config.yaml
image_size: 32
horizontal_flip: true
encoder_mlp_ratio: 4
encoder_inner_norm: false
encoder_kernel_size: 7
decoder_width: 256
decoder_layers: 12
decoder_norm: "rmsnorm"
decoder_qk_norm: false
lr_schedule: "cosine"
Rows from block 8 of the image encoder, named by matrix and row number. Rows with one number belong to one neuron. Each number is 128 + 24 x the weight over its row's rms, rounded and kept within 0 to 255. All counts start at 0. After the name is the row's rms in percent of the matrix's.
# fc1: MLP up (encoder.blocks.8.mlp.fc1.weight, 512x128), inputs 0-127
# fc2: MLP down (encoder.blocks.8.mlp.fc2.weight, 128x512, transposed), outputs 0-127
fc1.455 124 [ 77 107 116 123 136 140 133  96 137 141 132 104 115 119 164 137  85 126 153 137  90 121 142 140 154 134 157 106 155 141 108 132 131 127 140 192 111 127 124 133 152  88 141 129 126  86 107 142 123 123 177 133 112 139 159 165  77  88  69 171 158 131 101 100 128 155 110 160 140 168  91  82  93 118 114 146 126 134 144 128 129 141 117 151 112 154 143  82 167 126 122 127 152  99 143 119 123 136 134 168  94 112 159 134 113 164 139 134 156 118 129 136 155 160  92 122  93 133 139 116 118 141  73 127 139 113 140 146]
fc1.456 091 [106 121 173 150 125  88 130 107 105 137 182 151 160 110 126 128 139 163 115 124  91 139 122 100 147 113 139  87 120 104 118 107 119 110  82 108 159 117 130 126 119 123 125 114  94 123 148  99 109 161 125 101 124 139 179 120 135 133 108 169 178 144 130 143 125 190 128 114 154 161 142 128 119 113 137 111 101 106 158 127 158 138 162  91  92  86 154 122  91  86 147 149 107 140 135 194 102 133 142 145  66 167 156 144 109 107 128 114 145 108 142 120 156 122 125  99  99 157 130 131 110 144 113 134 127 126 142 126]
fc1.457 018 [110 124 118  99 176 151 155 149 141 125  99 141 124  85 110 117 136 154 122 163 148 139 138  98 153 106  85 123 130 149 158 104  66 118 117 138 142 153 127 153 130 103 115 117 116 104  79 162 171 156 104 148 128 162 113 102 158 144 128 167 105 141 140 147 148 106 119 145 121 141 103 120 113 141 101 109 113 106 153  82  95 155 112 130 116 132 164 130 106 143  94 152 139 129 123 132 183 154 113 109 112 152 138 179  81 154 145 182  93  95 106 120 173 160 145 128 111 135 122 150 119 105 138 132 126 160 107 139]
fc1.458 138 [128 151 140 150 129 143  71 126 138 128 131 123 127 113 111 133 120  89 105 119  84 142 159 153 129  82 121 191 117 149 116 135 112 145  96 120 122 139 111 149 120  97 139 147 164 134 122 131  86 112 118 136 138 117 107 126 108 107  80 140 134  99 150 119 163  85 167 170 123 138 123 149 135 105 124 142 146 117 148 184 103 115 116 125 137 127 123 149 139 112 113 163 160  52 139 110 116 172  60 115 147 109 150 149 111 152 134 109 139 147 113 105 103  90 137 151 153 126 145 119 159 116 128 191 125 142 128 151]
fc1.459 131 [ 94 150 114  91 139 178 127  99 119 128 140 111 114 116 140 115 121  96 120 127 122 149 130 152 124 140 158 114 113 159 140 162 166 125 112 126 170 114 138 151 105  98 135 136 153 125 129 127 144 112 158  80 127 101 137 145 151 123 187 121 144  70 123 160 143 113 131 103 104  96  99 101 138 146  98 173 129 172 122 145 169  73 152 116 144 153 146 108 111  71 110 109 133 121  95 112 134  90  84 149 131 114 166 143 126  97 148 132 144 154 115 123 114 140 127  99 156 149 153 164 128  98  85 165 113 115 133 132]
fc1.460 026 [143 125  79 137 136 136  94  75 139  99 138  87 121 125 154 122 105 157 114 122 126 109 151 155 128 141 138 142 150 128 102 148 149 171  90 137  70 163 152 156 123 133 101 108 143 131  91 142 176  95 126 152 107  89 143 144 168 139 118 121 100  79 131 137 104 117 120 118 117 149 111 130 147 141 123 143 178 118 128 122 126  98 158 115 128 135 165 137 138 115 135 103 149  95 121 144 139 120 187 162 101 121 111 152 121 149 176 133 160 115  91  97 129 157  85 122 136 140 130 169  90 112  94 149 162 135 128 151]
fc1.461 157 [131 132 115 135 140 147 166 127 120  96 168 112 128 155 100 150 137  88 159 139 129  53  98 130 109 150 128  97 154 151 137 143 138 146 132 131 149 145 162 133 131 111 100 145 147 136 143 118 116 119 160 147 107 151 178 129 126 119 129 125  93  93 103  66 132 151 124 166 132 117 140 113 145 116  96 161 134  68 118 125 182 123 171 153 132 177 112 124  93  98  91 129 152 134 136 102 153 120 120 166 143 107 113 159 130 162  96 136 132  88 105 119 124 154 123 109 137 106 114 119 119  90  83 116 118 154 100 116]
fc1.462 081 [113 152 109  74 139  91  68 167 115 137 136 139 101 102 140  90 126 145 126 164 104  93 149 126 134 125 151 136 134 116 167 101 146 131 102 129 133 169 119 102 115 136 141 135 155  86 152 155  98 143 137 123 167 139 136 116 118 151 114 146 141 116 128 115 134 132 181 116 148  80 161 153 136 116  99 120 118 154 142 168 111 146 147 165 186 121 101 137 150 101  96 148 134 127 155 156 111 171  91 122 151 104 109 132  94 137 111  98 142  93  60 137  96 129 129 131 144 145 153 128 113 133 162 136 108 140 109 108]
fc1.463 093 [118 128 138 141 119 162 117  65 120  94 151 117 131 140 148 180 118 154 132 142 126  92 129 129  81 106 120 114 103  96 140 129 164 161 137 214 143  99 149 172 143 120 111  94 174 118 122 155 114 100 111 123 129 137 112 116 104  84 143 146 128 108 153 119 119 122 132 156 118 113 133 110 173 139 149 124 143 119 140 171 132 128 104 146 126 123 143  95 126 136  99 148 111 161 126 125 111 139 113 140 128  72 113 164 144  98 107 157 131 132 126 142 140 109 127 133 113  97 125 114 108 135  85 120 161 185  74 153]
fc1.464 016 [129 149 141 129 171 180 165 165 152 147 144 112 152 120 161 148 125 106 125 139 166 156 125 113 151 137 133 159  97  78 142 157  98 130 127 119 141 127 139 114 161 120 127 110  99 130 144 118  94  94 180 102 132 110 107 148 152 146 148 130 112 138 118 122 144 112 109 157 110  93 120 156 118 159 102 118 117 144 174 121 149 107 174  93 119 106 146 153 110  97 131 132 127 126 127 114 102 125 126 127 102 160 187 157 105 131  98 161 131 102 137 183 139 154  82 129  90 110 137 160  96 112 124  89 157 102 166 124]
fc1.465 083 [103 118 140 172  94 131 166 120  94 117 125 142 102 116 149 118 139 154 162 122 112 182 120 127 153 136 115 134 104 160 131 140 151 141  85 120 137 131 116 128  97 131 146 143 161  89 150 151 180 121 106 155 112  89 157  97 138 101 131 114 166 145 142 139 144 144 131 147 157 144 126 129 148 137 132  75 143 123  87 149 147  88 161 104 140 106  65 119 132 139 112 127 156 129 106 127 117  88 112 143  77 160 121 141 140 120 128 120  75 109 147 179 133 128 134 184  89 136 104 118 126 145 124  84 126 138 144  96]
fc1.466 118 [ 93 132 135 115 155 120  90 108 153 146 126  99 111 140 117 139 139 130 143 131 111 162 124 141 154 188 140 111 120 122 137 127 136 162 109 101  99 140 114 153 134 169  89 127 151  82 123 154 111 102 167 129  93 175 159 107 123 115  85 147 136 148 163 149  88 145 155 107 122 128 137 144 103 113 150 157 141  72 131  86 150 190 107 100 136 120 157 146 164 149 157  98 115 144 122  99 123 150 179 122 126 112 121 143  94 135 115 118  87 118 141 126 161 152 132 133 139 121 114  81 129 110 119  98 106 103 171 114]
fc1.467 156 [133 153 136 144 133 128 140  88 144 121 145 133 144 148 146 146 121 153 194  81 132 166 160 103 172 161 121 100  94 172 133 105 129 156 116  89 114 110 129 151 124 102 127 151  97 129 122 114  96 136 117 121 145 131 121 126 123 104 121  90 115 142 121 145  84 129  94 110 187 146 109 119  98 122 142 110 120 160 123 121 115 115 129 116 191 125 121  93 145 143 114 141 106 207 138 133 162 140 130 117 146 165 118 163 122 139 128 120 113  90 176 144  92 101 139  91 125 110 121 109 110 112 102 143 108 148 103 159]
fc1.468 119 [119 108 126  88 130 125 130 174 123 138 164 104 114 162 116 159 136 119 131 138 132 119 100 136 130 118 115 121 100 125 133 140 129 132 136 129 151 146 140  82  85 118 122 109 128  82 133  96 103 134  93 153 121 171 195 125 161  85 128 144 154 134 117 116 106  84 146 114 179 145 147 102  88 120 147 153 128 169 115 136 147 134 145  89 177 163 107 138 153 122 158 113 134  76 123 146 137 168 164 125 118 169 152 126 185 138 131 135 152  66 135 123 126 116 133 118 120 125 101 119  93 110 104 120  98 135 137 149]
fc1.469 089 [106 100 138  99 141 133 119 135 138 106 103 142  95 155  77 129  87 127 123 175 118 116 118 157 122 111 142 168 163 119 107 140 123 104 114 139 172 128 126 130 133 125 139 125 130  98 134 145 106 126 110 113 150 143  78 146 143 157 128 148 103 121 118 116 134 164 142 156 126  88 114 167 197  78 137 154 152 123 116 178 123 130 143 105 110  96 118 135 119 156 124 131  93 101 153 102 116 115 154 144  69 131 107 142 122 124 114 101  78 166 120 172 139 104 135 121 165 137 151 132 109 192 135  99 126 157 120 155]
fc1.470 101 [126 116 122 162 169 111 166 114 127  91 163 143 146 119 153  70 151 101 101 101 129 134 146 160 114 153 138 121 109 120  75  82 131 151 103 169 118 139 146 122 172 149 139 128 112 125 113 126  91 139  89 110 159 119 125 112 124 108 126 134 137  83 129 114  82 155 178 129 135 159  98 143  85 208 133 113 111 149 147 136  98 116 114  73  98 139 122 148 118 100 132 144 111 117 128 116 144 121 171 120 166 139 138 139  93 163 125 151 145 143 114 108 117 130 148 120 124  91 148 123 112 106 110 148 145 129 133 149]
fc1.471 129 [145 147 174 101 123 102 118 135 151 135 100  98 111 117 131 109  79 103 117 115 116 108  78 173 150  97 158 145  99  73 155 112 112 162 131 136 119 127 133  99 110  84 104 149 137 138 134 135 105 116 146  82 135 133 138 152 108 118 103  89 129 172 133  93 139 144 144 143 130  94 160 157 147 178 122  66 145 155 116 116 154 169 123 127 163 129 114 145 135 102 121 156 124 162 129  82 144 163 125 103 141 142 171 131 129 114  95 135 119 145 148 128 169 123 114 102 142 159 117 136 132 100 166 106 134 116 125 153]
fc1.472 034 [150 132 137 116 149 127 114 134 156 148  93 101 101 130 110 118 106 109 159  97 125 110 144 124 149 103 112 128 159  76 141 124 137  79 135 133 144 125 154 149 129 167 110 165 117  73 129 128 144 140  93 151 130 138 153 138 116 130 112 138 131 142 116 139 109  85 123  99 150 177 116 148 119 133 140 148 120 152 143 111  94 119  88 134 150 115 182 135 147 148 145 167 154 143 154 127 153 124 102  95  57 113 113 178 133 104 141 121 115  92 123 111 150 163 103 192 161 145 123 140 128 154 147 106 149  87  86 122]
fc1.473 103 [165 135 168 146 187 132  89 167 102 137 144 125 118 129 132 167  94 113 121 157 122  91 121 120 152 119  82  89 122 133 136 167  84 116 119 154 107 148 111 123 124 150 127 166 109 129 134 126 155 120 149 132 130 149 144 106 142 156 119 132 109 120 106 105 136 163 156 116 138 129 127 143 148  83 112 136 129 112 124 129 144  95 153 130 119  91 129 132 119 167 147 115  38 100  96 107 162 133 122 123 162  89 128 130 126 135 131 123 123 158 113 126 150 125 166 187 158 101 130  77 133 146 139 102 103 150  99 101]
fc1.474 125 [157 130 157 126 145 161  85 168 155  85 102 162 106 139 121 121  94 131 152 155 103 163 112 130 108  89 125 128 113 139 152 146 123 125 133 154 119  53 152 145 100  77 133 160 104 132 140 145 106 120 123 139 106 143  77 103 135 119 104 100 106  98 152 127 108 137 131 182 140 146 128 136 144 126 171 129  72 123 115 104 168 127 111  99 178 112 130 140 128 109 182 122 160 106 118 157 113  79 123 156 154 121 132 149 101 142 141 104 129 159 125 131 154 150 122 123 136 137 136 108 142 130 117 152 106  97 108 110]
fc1.475 121 [ 90 127 128 200 126 165 168 104 118  93 120 143 108 127  87 128  85 136 123 102 127 136  83 100 110 150 116 135 164  88  97  84 135 125 140 155  89 121 123 133 106  76 146 158 118 116  90 105 135 105 137 110 172 127 137 129 131 140 123  77 139 144 129 113 149 124 150 144  80 121 142 109 157 184 153 152 134 144 113 113 145 173  89 111 102 150 153 128 150  85 149 133 128 120 146  94 146 135 170 128 125 122 115 143 119 124 131 138 134 139  99 126 165 153 133 146 142 122 145 119 134 161 132 153 129 180 109 146]
fc1.476 021 [147 109  91  80 138 119 167 168 152 168 129 109  80 114 115 131 157 159 157 128 165 111 131 132 124 110 157 108 126 127 119 148 173 116 139 113 111 111 118 153 129  81 134 133 128 121 159 101 120 122 137 124 128 136 121 157 115 119 133 122 139 129  74  91 117 156  93 148 134 110 102 149 149 164 152 164 139 154 118 169 118 136 116 126 100 132 152 133 157 123 124 147 126 130 178  83 149 111 117 131 139 142 127 163  88 145  86 166 113 151 109 150  96 187 122 121 116 131  77 144  95 142 119  64 122 131 100 139]
fc1.477 139 [100 126 102 127 108 166 156 110  94  87  71 141  96 137 141 111 107 122 120 113 165 139 152 102 168 149 123 141 134 132 136 135 125 127 129 161  97 154 178 129 136 204 112 162 113 125 113 117 103 145 165  94  83  78 121 118 109 154 141 124 101 170 107 133 130 124 132  97 147 136 126  91 111 151 121  60 148 122 164 120 128 136 151 116 120 138  88 134 145 168 112 107  94  86 139 149 136 139 156 162 120 145 138 154 127 134 118 114 134 158 183 117 100 122 169 120 133 125 129 125 122 136 121 105 133 149 120 115]
fc1.478 128 [ 99 142 129 153 146  97  96 114  96 131 150  95 114 135 115 139 103 148  83 119 150 151 144 144 146 134 153 147 165 105 135  96 165 157 136 146 145 145 125 141 113 139 136 157 131 120 127 124  89 108 113 135  93 112 114 185  86  89  86  84 116 158 102 142 142 153 175  95 139 125 145 109 104 125 136  99 108 137 131 121 109 114  85 122  85 110 124 198  95 142 171 101 112 130 115 146 127 153 171 146 103 146 118 149 138 114 157 172 100 134 156 155 155 127 117 143 116 124 135  91 107 161 121 137 151 129  99 145]
fc1.479 106 [123 129 105 128 101 148 147  78 168 112 129 137 118  78  88 116 138 124 111 106  68 134 120 152 149 154 150 109 156 129 135 167  60 111 134  96 102 127 108 106 100 107 165 106  88 133 164 166 120 134 128 131 137 107 155 114 155 140 137 138 140 144  94 163 150 113 149 150 167 136 129 115 155 127 103  86 140 119 119 122 120 101 156 130  84 112 164 166 151 129 112  97 158 130 169 156 131 163 124 124 147 140 119 151 151 126  87 108 119 158 105 132 143 142 131 145 134 128 141  59 131 144 144 143 135  96 108 143]
fc1.480 025 [127 118 103 133 185  92 133 138 145 152 128 110 139 154 143 121 123 155 112 151 193 180 143 132 162 121 152  89 119  78  86 152 134 119 104 146 171  71 167 125 112  90 148 127 144 124 129 137 117 113 124 134  99 108 145 154 136 128 114 111 130 144 102 128 124 167 153  82 135 133 108 105 161  95  93 182 123 128 132 147 109  58 130 128 159 151 123 153 104 107 170 126 138 144 109 141 138 106 128 145 125 153 128 147 130 126 111 136 101 163 105 146 150 123 106 133  75 161 128 143 122 138 115 149 123  98 135 127]
fc1.481 085 [128 128 111 127 118 105 117 123 132 166 102 120 104 112  85 151 135  87 104 126 111  71 106  94  99 116 159 144 117 111 109 128 111  57 121 121 129 133 168 145 128 128 132 147 142 112 159 109 140 152 108 151 136 126 145 137  82 135 173 148 131  89 125 110 142 151  88 184 102 135 142 125  93 154 171 135  99 161 124 162 133 142  94  84 112 164 139 116 136 125 165 135 163 127 133 120  72 118 110 115 129 150 144 146  67 111 135 141 132 140 163 130 123 163 115 148 107 162 147 131 118 146 160 127 122 148 147 163]
fc2.455 130 [131 142 134 112 110 111  83 136 136 146 110 137 130 121 149 147 132 143 128 174 141 102 111 145 115 124 111 133 154 145  99 147  98 109 129  76 143  91  86  96 127 136 137  96 139 156 143 125 158  93 140 115 109 126  98 101 128 110 163 144 136 156 161 111 124 155 142 144 159 138 108 152 150 190  81  54 109 123 142 126 133 170 122 135 125 118 116  81 112 115 131 110 153 164 119 113 137 173 133 129 155 130  75 138 146 107 140 109 131 180 116 122 132 127 125 101  97 114 186 158 147  90 138 143 136 145  88 130]
fc2.456 095 [116 118 141 144 151 100 127 123 125 139  88 159 122 103 135 108  94 130 136 142 136 110 126 145 128 118 116 157 127 167 109 156 133 134 129 114 132 122 128 146 111 165 111 105  69 122  92 134 135 115 140 147 126 147  77 135 104 180 174 109 141 102 119 165 103 173 162 144 109 141 125 147 140 152 109 105 156 108 142 167 103 151 106  88 130 125 114 176 162 178 126 129 134 114 118 131 141 162 134 101 130 123 126  87  90 150 153 162 113 104 113 119 116  70  78 104 111 136 140  97  83 153 178 137 119 134 138  95]
fc2.457 018 [163 102 139 158 106 143 130 117 151 137  83 143 142 155 137 114  90 122 137 103 128 129 103 178 168 114 111 137 146 122  99 154 150 108 119 132  87 148 159 159 139 109 113 131 119 139 132 113 114 121 172 123 147 139 158 137 163 121 115 124 113 143 134 135 131 130  89 135 106 143 181 107 153 102 122  52 119 114 147 135 140 110 138 107 164 123 115  82 111 160 104 130 122 141 114  99 113 121 110 103 117 160 102  77 158  71 127  89 161 158  82 152 161 167 105 133 114 123 151  98 140 112 119 140 110 108 162 146]
fc2.458 149 [127 131 148 143 169 131 110 154 118 124 124  87 100 172 117 149 129 158 127 127 125 117 128 117 119  89 142 138 117 113 185 140 160 158  99 110 127 103 141 146  95 142 106 137 127 134 111  96 137 158 113  99 126 171 158 127 155 171 123 124 119 150 105 144 148 134 113 138 142 127  38 122 186 130 155 110 113 114 105 133 126 115 123  85 143  83 154 124 124 122 102 147  92 166 157 153 121 143 136 106 122 149 127  89 191  96 119 121 114 105 134 113 113 159 127 177 126 131 111  73 111 134 122 121 162 138 116 127]
fc2.459 130 [119 115 111 122 144 120 112 163 158 123 144 122 111 146 122 149  81  86  79 136 126 116 112  74 106 156 121 168 109 110 107 131 152 142 141 139 144 105 112 123 118  98 137 116  87 161 101 137 111 137 125  91 135 130 118 122 161 168 147 125 158 123  78 103 133  95 125 195 102 135 117 155 132 149 152 123 149 169 158 128 110  73 101 131 156 130 131 133 116 103 149 144 164 118  95 180 100 123 125 139 141 135  99 137 137 137 100 136 152 120 136 106 151 129 117  92  94 167 160 196 123 130 117 127 166 125 124 128]
fc2.460 029 [ 73 106 137 104 159 112  80 114 109 163 135 113 157 145 147 130 114 130 128 107  77 159 135 138 123 102 121 150 116 139  98 103 127 193 134 174 151  99  82 167  89 148 123 114 117 149 131 129 145  99 126 119 141 111 116 138 154 142  92 120 101 112 121 139 128 154 102 128 113 148 111 150 161  69  92 152 113 125 140 104 123 137 137 183 139 138 150  89 118 112 145 135 132 174 135 104 141 109 138 122 138 124 155 136 133 114  97 116 116 109 102 100 162 131 193 125 146 116 109 131 146 148 145 125 187 123  97 139]
fc2.461 159 [118 137 131 121 114 125 103 137 160 109 122 141 119 121 146 142 113 147 151 144 110 120 119 114 109 161 116 138 145 157 143 160  90 116 130 149 107 143 188 124 124 117 103 145 158 135 127  97 101 155 166 138 117 107 150 129 144 128 156 143 121  83 158 201 106 115  73  97 110 104 136 144 142 116 162 135 167  94  71 152 111  98  68 139 144 122  95 159 158 131 114  75 110 122 107 111 129 116 129  91 142 153 104 164 148 106 142 154 161 133 124 165 152 123 125  92 114 102 105 118 134 153  97 125 135 145 154 155]
fc2.462 081 [150 164 116 149 139 155  93 125 152 121 101  90  99 176 144 134 127 142 111 156 117 103 118 117 104 167 122 131  87 179 117 172  95 111 120 180 121 156 114  97  92 102 131 116 139  99 152 114 128 147 134 120 142 108 141 134 157 178 124 125 146  93 106 108 123 126 130 104 137 135 123 137 159 120 144 118 123 103 168  76 173 120 108 114 119 163 123 127 160 115 126 131 183 144 109 160 154 113 108  91  95  99 142 124 117 150 130 121 159 163 118 139 177 129 114 138 106 121 134  90 153 115 122  83 108 100 118 167]
fc2.463 090 [ 71 111 109 154 150 163  82 138 124 150 142 181 104 104 133 128 123 105 163 151 116 103 115  93 141 139 127 117 106 168 153 155 139 140 116 105 119 143 119 119 145 123 153 154  90 117 115 140 149  96  98 184 166  96 152 152 143 160  90 147 108 157 154 129 125 121 137 115 134 139 127 156 111 115 139 148 171 156 154  83 120 107  94 130  83 129 141 153 153 121  57 140 130 122 125 106 134 115  82 133 107 130  96 111 152 109 137 138 137 134  81 111 138 157 113 123  94 115 175 161 135 135 124 141 149 107 131 127]
fc2.464 017 [126 110 155 138 125 125 118  93 138 171  78 154 135 116 141  84 154 168 132 106 124 131 152 132 136 120 120 135 138 117 115 138 132 141  95  96 125 141 120 147  69 137 105 111 162 158  81 157 145 122 126 123 143 117 116 180 127 117 113 111 113 115 157 166 102 106  99 127 135 146 116 118 104 146 127 134 126 130 172 118 157 100 159 158 131 179 129 104 161 111 160 119  85 145 170 149 175 149 124 125 122 149 120 117 124 152 136 113 102  63 124 123 123 162 143 116 129 114 156  72  80 107 119  80 124 148  99 116]
fc2.465 081 [121 132 113 114 134 138 108 116 110 135 123 106 113 121 134  86 137 116 130 124 126 128 124 156 182  97 117 131 155 104 156  91  99  70 113 157 109 150 142 142 130 146 102 107 126 119 125 165 133  99 107 105 157 111  96 183  84 129 151 115 156 117 139 120 120 107 153 137 172  69 110  98 123 111 146 142 138 142 144 116  98 121 147 163 107 179 144 127 158 136 167  91 138  99 143 141 122 129 109 127 133  80 109 149 103 138 164 153 169 151 140 139 106 139 160 183 105 129  95 109 130 115 115 163  83 139 163 147]
fc2.466 129 [150  96  90 116 136 120 118  96 126 141 128 137 149 127 151 151 134 157 141 125 163 108 136 106 153 136 106  93 134 130 154 117 156 110 144 139 160 123 111 112 187 141  97 105 121 119 151 174 126 106 207 148  97 138 126  94 111 162 160  60  70 138 135 140 118 135 125 138 131 130 142  85 138 113 144  98 144 131 107 116 128 136 126 126 101 135 141 135 104  88  99 135 185 145 141 144 109 166 101 115 107 162 111 144  70 128 145 110 135 104 107 110 142 129 159 160 157 151 102 147 112 141 127 109 127 140 128  88]
fc2.467 150 [123  97 102 134  98 111 161 123 142 131  69 112 103 113 129 154  82  68 145  97 159 139 160  92 102 160 141 107 155 113  84 148 115 146 130 142  96 151 154 151 138 162 111 122 164  89 119 111 149 147 133 117 115 149 145 135 128 171 148 107  94 112 109 121 150 118 166 113 127 146 114 114 124 130 159 139 146  85 173  91 116 142 111 110 145 117 157 124 149 113 129 133 137 113 128 104 149 107 167 144 125 171 142 113 103 165 135  77 142 159 115 173 142 128 119  96 156 161 162 116 113 102 141 100 152 113 112 121]
fc2.468 132 [133 171 140 130 138 115 181  99 162 166 121 140  84 130 156 112 153 132  66 134 128 120  76 149 133 194 113 120 128 136 135 164 150 106 142 111 178 146 107 150 151 130 108 164 120 118 130  97 117 156 135 112 142 122 119 133 147 142 137 174  95 118  99 116  95 143 131 105  64 143 124 112 139 117 126 154 107 119 179  98  83 115 131  76 146 149 120 111 127 127  99 101 138 123 119 152 123 126 125 149 158 162 114  82 134 112 141 130 138 133 132 112 138 113 129 114 101  98 104 104 104 157 165 142 149 124 136 155]
fc2.469 090 [108 142 127 171 118  71  99 126 167 129  71 155  97  93 153 156 127 139 117 125 123 105 118 106 110 149 163 111 129 105 127 118 111 140 151 147  86 112 129  80 178 145 124 130  84 158 107 142 129 137  99 150 140 103 139 156 145 120 132 138  94 108 136 142 124 119 131 183 110 101 136 123 137 142 120  99 132 108  93 109 169 147 107 126 158 141 173 131  96 145 161 134  96 134 159 107 101 130 113 128  95 173 142 150 113  79 160 155 146 163 139  97 118 146 122 142 122 118 107 131  93 148 137 156 169 109 155 146]
fc2.470 103 [ 68 116  93 114  81 113 112 173  63 143 105 143  94 132  92 115 122 122 120  69 135 175 136 147 116 116  71 135 143 146 155 152  88 138  79 119 156 159 116 154 119 159 119 135 166 145 151 173 123 140 132 128 143 123 151 184 126 115 121 125 110 116  79 125 124 155 152 134 113 116 132 132 124 126 155 135 154 153 132 117 107 104 119 132 118 152 151 135 152 140 122 155 156 129 135 134  83 128 138  86 160 108 149  98 118 151 112 119 141 125 136 169 100 172 140 115 115 118 129 143 129  89 119 131 149 124 136 157]
fc2.471 124 [174 134 117  81 112 118 182  76 124 112 128 145 122 105 124 153 145 129 129 137 125 147 126 151 155 124 126 140 122 109 123 122 145 108  84 182 162  96 168 159 135 120 104 136 142 107 138  98  88  96 155 105 110 157 133 129 130 123  86 141 134  88 135 147 122 111 129 127 173 129 133 132 138 107 163 155 103  94 142 116 145 100 106 143 119 139 149 137 153 108 141 145 144 124 120  92 112 109 106 131 121 107 103 172 141  89 156 114 172 128 141 137 129 105 140 142 136 106  77 190 114 139 148 117  61 149 130 173]
fc2.472 036 [113 113 119 126 110  99 133 109 143 146 105 152 177 124 123 138 127 181 120 153 128 144 136 170 160 121 105 169 113 153 116 156 156 134 152 146 129 165  96 136 160  87 116 141 139 100 111 120 130 116 159 124  86 130 176 134 126 133 114 127  94  92 171 149 112 139 136 105 130 107 100  73 162 121 158 155  86 165 120 172 138 122  92 103 126 131 113 148 147  90  74 129 147 124  80 116 125 142 117 144 124  98 152 183  80 147 133 155 123 124 130 110 100 109 133 145 169 101 129 140 125 144 162 121 117 112 124 126]
fc2.473 097 [117 150 123 115 154  92 117 126 156 150 100 130 144 129 125 147 137 164 149 114 111 124 127  82 167 152 107 114 124 150 169 126  93  99 141 110 138 146 124 124 162 112 140 120 114 129 130 131 116 113 193 125  87 133 152  95  74 137 106 111 112 139 153 101 105 129 145 115 181  98 149  81 130 105 147 129 111 108 128 131 115 137 116 102 120 137 106 135 100 165 180 135 163 121 131 140 120 165 137 107 154 148 129 160 174  87 139 129 142 117 141 121 127 125 125  96 149 142  70  91  73 110 199 122 128 122 125 138]
fc2.474 114 [ 89 149 125 123 122 148 150  93  98 140 130 140 165 123 111 130 140 144 142 139  75 106 119 159 126 131 119 112 129 137 149 100 111 154 123 126  69 102 148 136 100  89 137 142 139 141 125 135 161 141 163  99 138 163  93 107 126 127 131  98 155  88 112 126 126 148 120 195 118 149 124 112  75 118 135 166 118 131 151 108 149 163 138 160 107  98 160 178 135 149 163 132 115 171 104 100 134 106  98  75 142 132 107  95 144 139 125  94  81 160 159 126  98 148 145 137 100 155 111 121 127 130 138 107 162 115 129 146]
fc2.475 121 [121 166  83 125 169 156 139 128 165 116 151 134 123 121 140 102 138 156 169 105 131 134 143 127  65 126 115  93 130  67 103 144 124 109 150 127 112 133 122 123 154 134 130 118 145 141 142 145 166 119 122  75 174 114 129 115 120 122 135 118 154 134  95 125 137  98 149  85 138 162 165 118 108 123 115 113 135 108 110 118 147 189 140  83 121 104 120 141 114 129  85 115 163 153 116 162 156 133  96 139 110 156 134 131 132  99 149 162 116 103 130 148 122  88 152 106 121 113 113  77 136 113 105 143 148 119 191 165]
fc2.476 022 [128  93 155 116 110 104 127 166 151 127 149 158 137 110 147 143 141 161 153  67 149 137 159 114  80 156 134 134 132 106 115 109 122 138 121 145 121 144 111  76  82 113 116 138 163 116 108 128 115  90 110 134 109 168 107 159 126 129 134 134 163 105 142 132 120 114 118 170 178 147 119 100 160  96 129 116 135 190 119 127 151 142 136 126 139 132 134  93 102 109  88 111 106 147 107 142 137 134  92 119  91 170 127 150 141  81 124 162 153 170 113 104 112 138 162  98 161  96 148 110 117 103  83 153 115 126 135 140]
fc2.477 151 [145 162 134 104 149  90 124 102 124 157 115 144 155 113 141 118 142 142 149 112 141 138 166 179 125  78  77 145 147 127  81 127 133  98 126 115 113  71 144 122 168 134 136 151 154 107 111  90 149 157 141 137 132  85 135 147 106 121 133 175 124 120 119  81 151 124  98 162 120 100 120 152 177 103 169 122 122  90 108 136 106 149 133 148 131 128 100 129 144 130 110 109 110 109  78 166 146 127 149 132 138 166 183 124 109 150 146 108 113  80 139  98 102 115 117 131 152 121 135 163 100 106 106 138 143 132 131 144]
fc2.478 133 [ 78 127 117 159 121 178 148 127 162 138 143 134 103 136 134 134 129 161 123 102 135 111  91 150 105 166 158 104 112 163 120 123  90 124 122 168 141 134 113 124 137 145 118 130 148 135 145 117 153 151 160 129 148 109  91 138  98 152 189 139 140 113  89 143 117 134 154  83 123 136 116 112  99 142  93 126 117 141 124  82 121 118 113 183 111 139 109 118 176 119 147  84 141 107 149 115 137 143 159  67 154 112 127 101 100 133 124  91 106 111 139 156 150 102  80 106 141 116 110 145  89 165 166 158 133 145 130 135]
fc2.479 098 [121 126 147 138 112 124 126 105 120 141 116 163 173 102 143 170 134 146 144 132 131 154 160 146  98 117 101 108 135 142 105 145  76 130 152  91 107 111 154 124 155 134 172 135 118 153 108  82 150 125 155  86 126 193 106 129 146 100 114 138 168 115 107 149 124 153 111 144 150  88 128 127 121  68 122 126 140 111 113 166 164 140 117 148 136  77 110 138 102 125 110 100 144  76 161 122  87  96 133 121 123 162 139  99 110 102 118 127 107 148 132 160 116 140 153 144 123 134 177 142  94 146 162  89 141 132 108 120]
fc2.480 020 [163  86 127 106 138 103 102 158  93 134 147 121  89  79 144 156 112 127 106 142 151  96 158 144 111 102  99 105 106 177 143 141  89 119 124 111 152 165 157 180 125 118 124 110  74 148 136 130 111  99 109 143 168 134 107 103 162  80 153 163 115 120  98 116 116 110 110  97 156 104 141  78 130  84 128 128  89 121 151 102 142 137 123 111  88 128 161 139 119 140 134 139 109 126 152 158 137 135 102 103 142 121  98 143 162  96 150 115 127 100 132 135 136 170 119 119 175 110 140 142 140 124 123 132 158 140  96 109]
fc2.481 084 [141 102 142 142 153 145 113 148 118 116 121 133 136 124 140  97 129 176 104 148 183 154 108 102 142 121 113 103 135  93 125 181 109 119 134 156 123 112 137 116 133  84  95 105 125  90 108 113 157 131 123 139 137 141 102 121  95 119 142 154 103 139 121 139 101  95 130 161 130 168 107  92 127 136 169 121 104 137 145 125 167 137 141 106 145 117 129 100 117 124 102 179 132 130  95  94 131 158 126 140  87 111 107 127 153 138 185  58 184 165 146 137 126 133 167 104 141 153  69 126 153 128 131 152 156 122 127 122]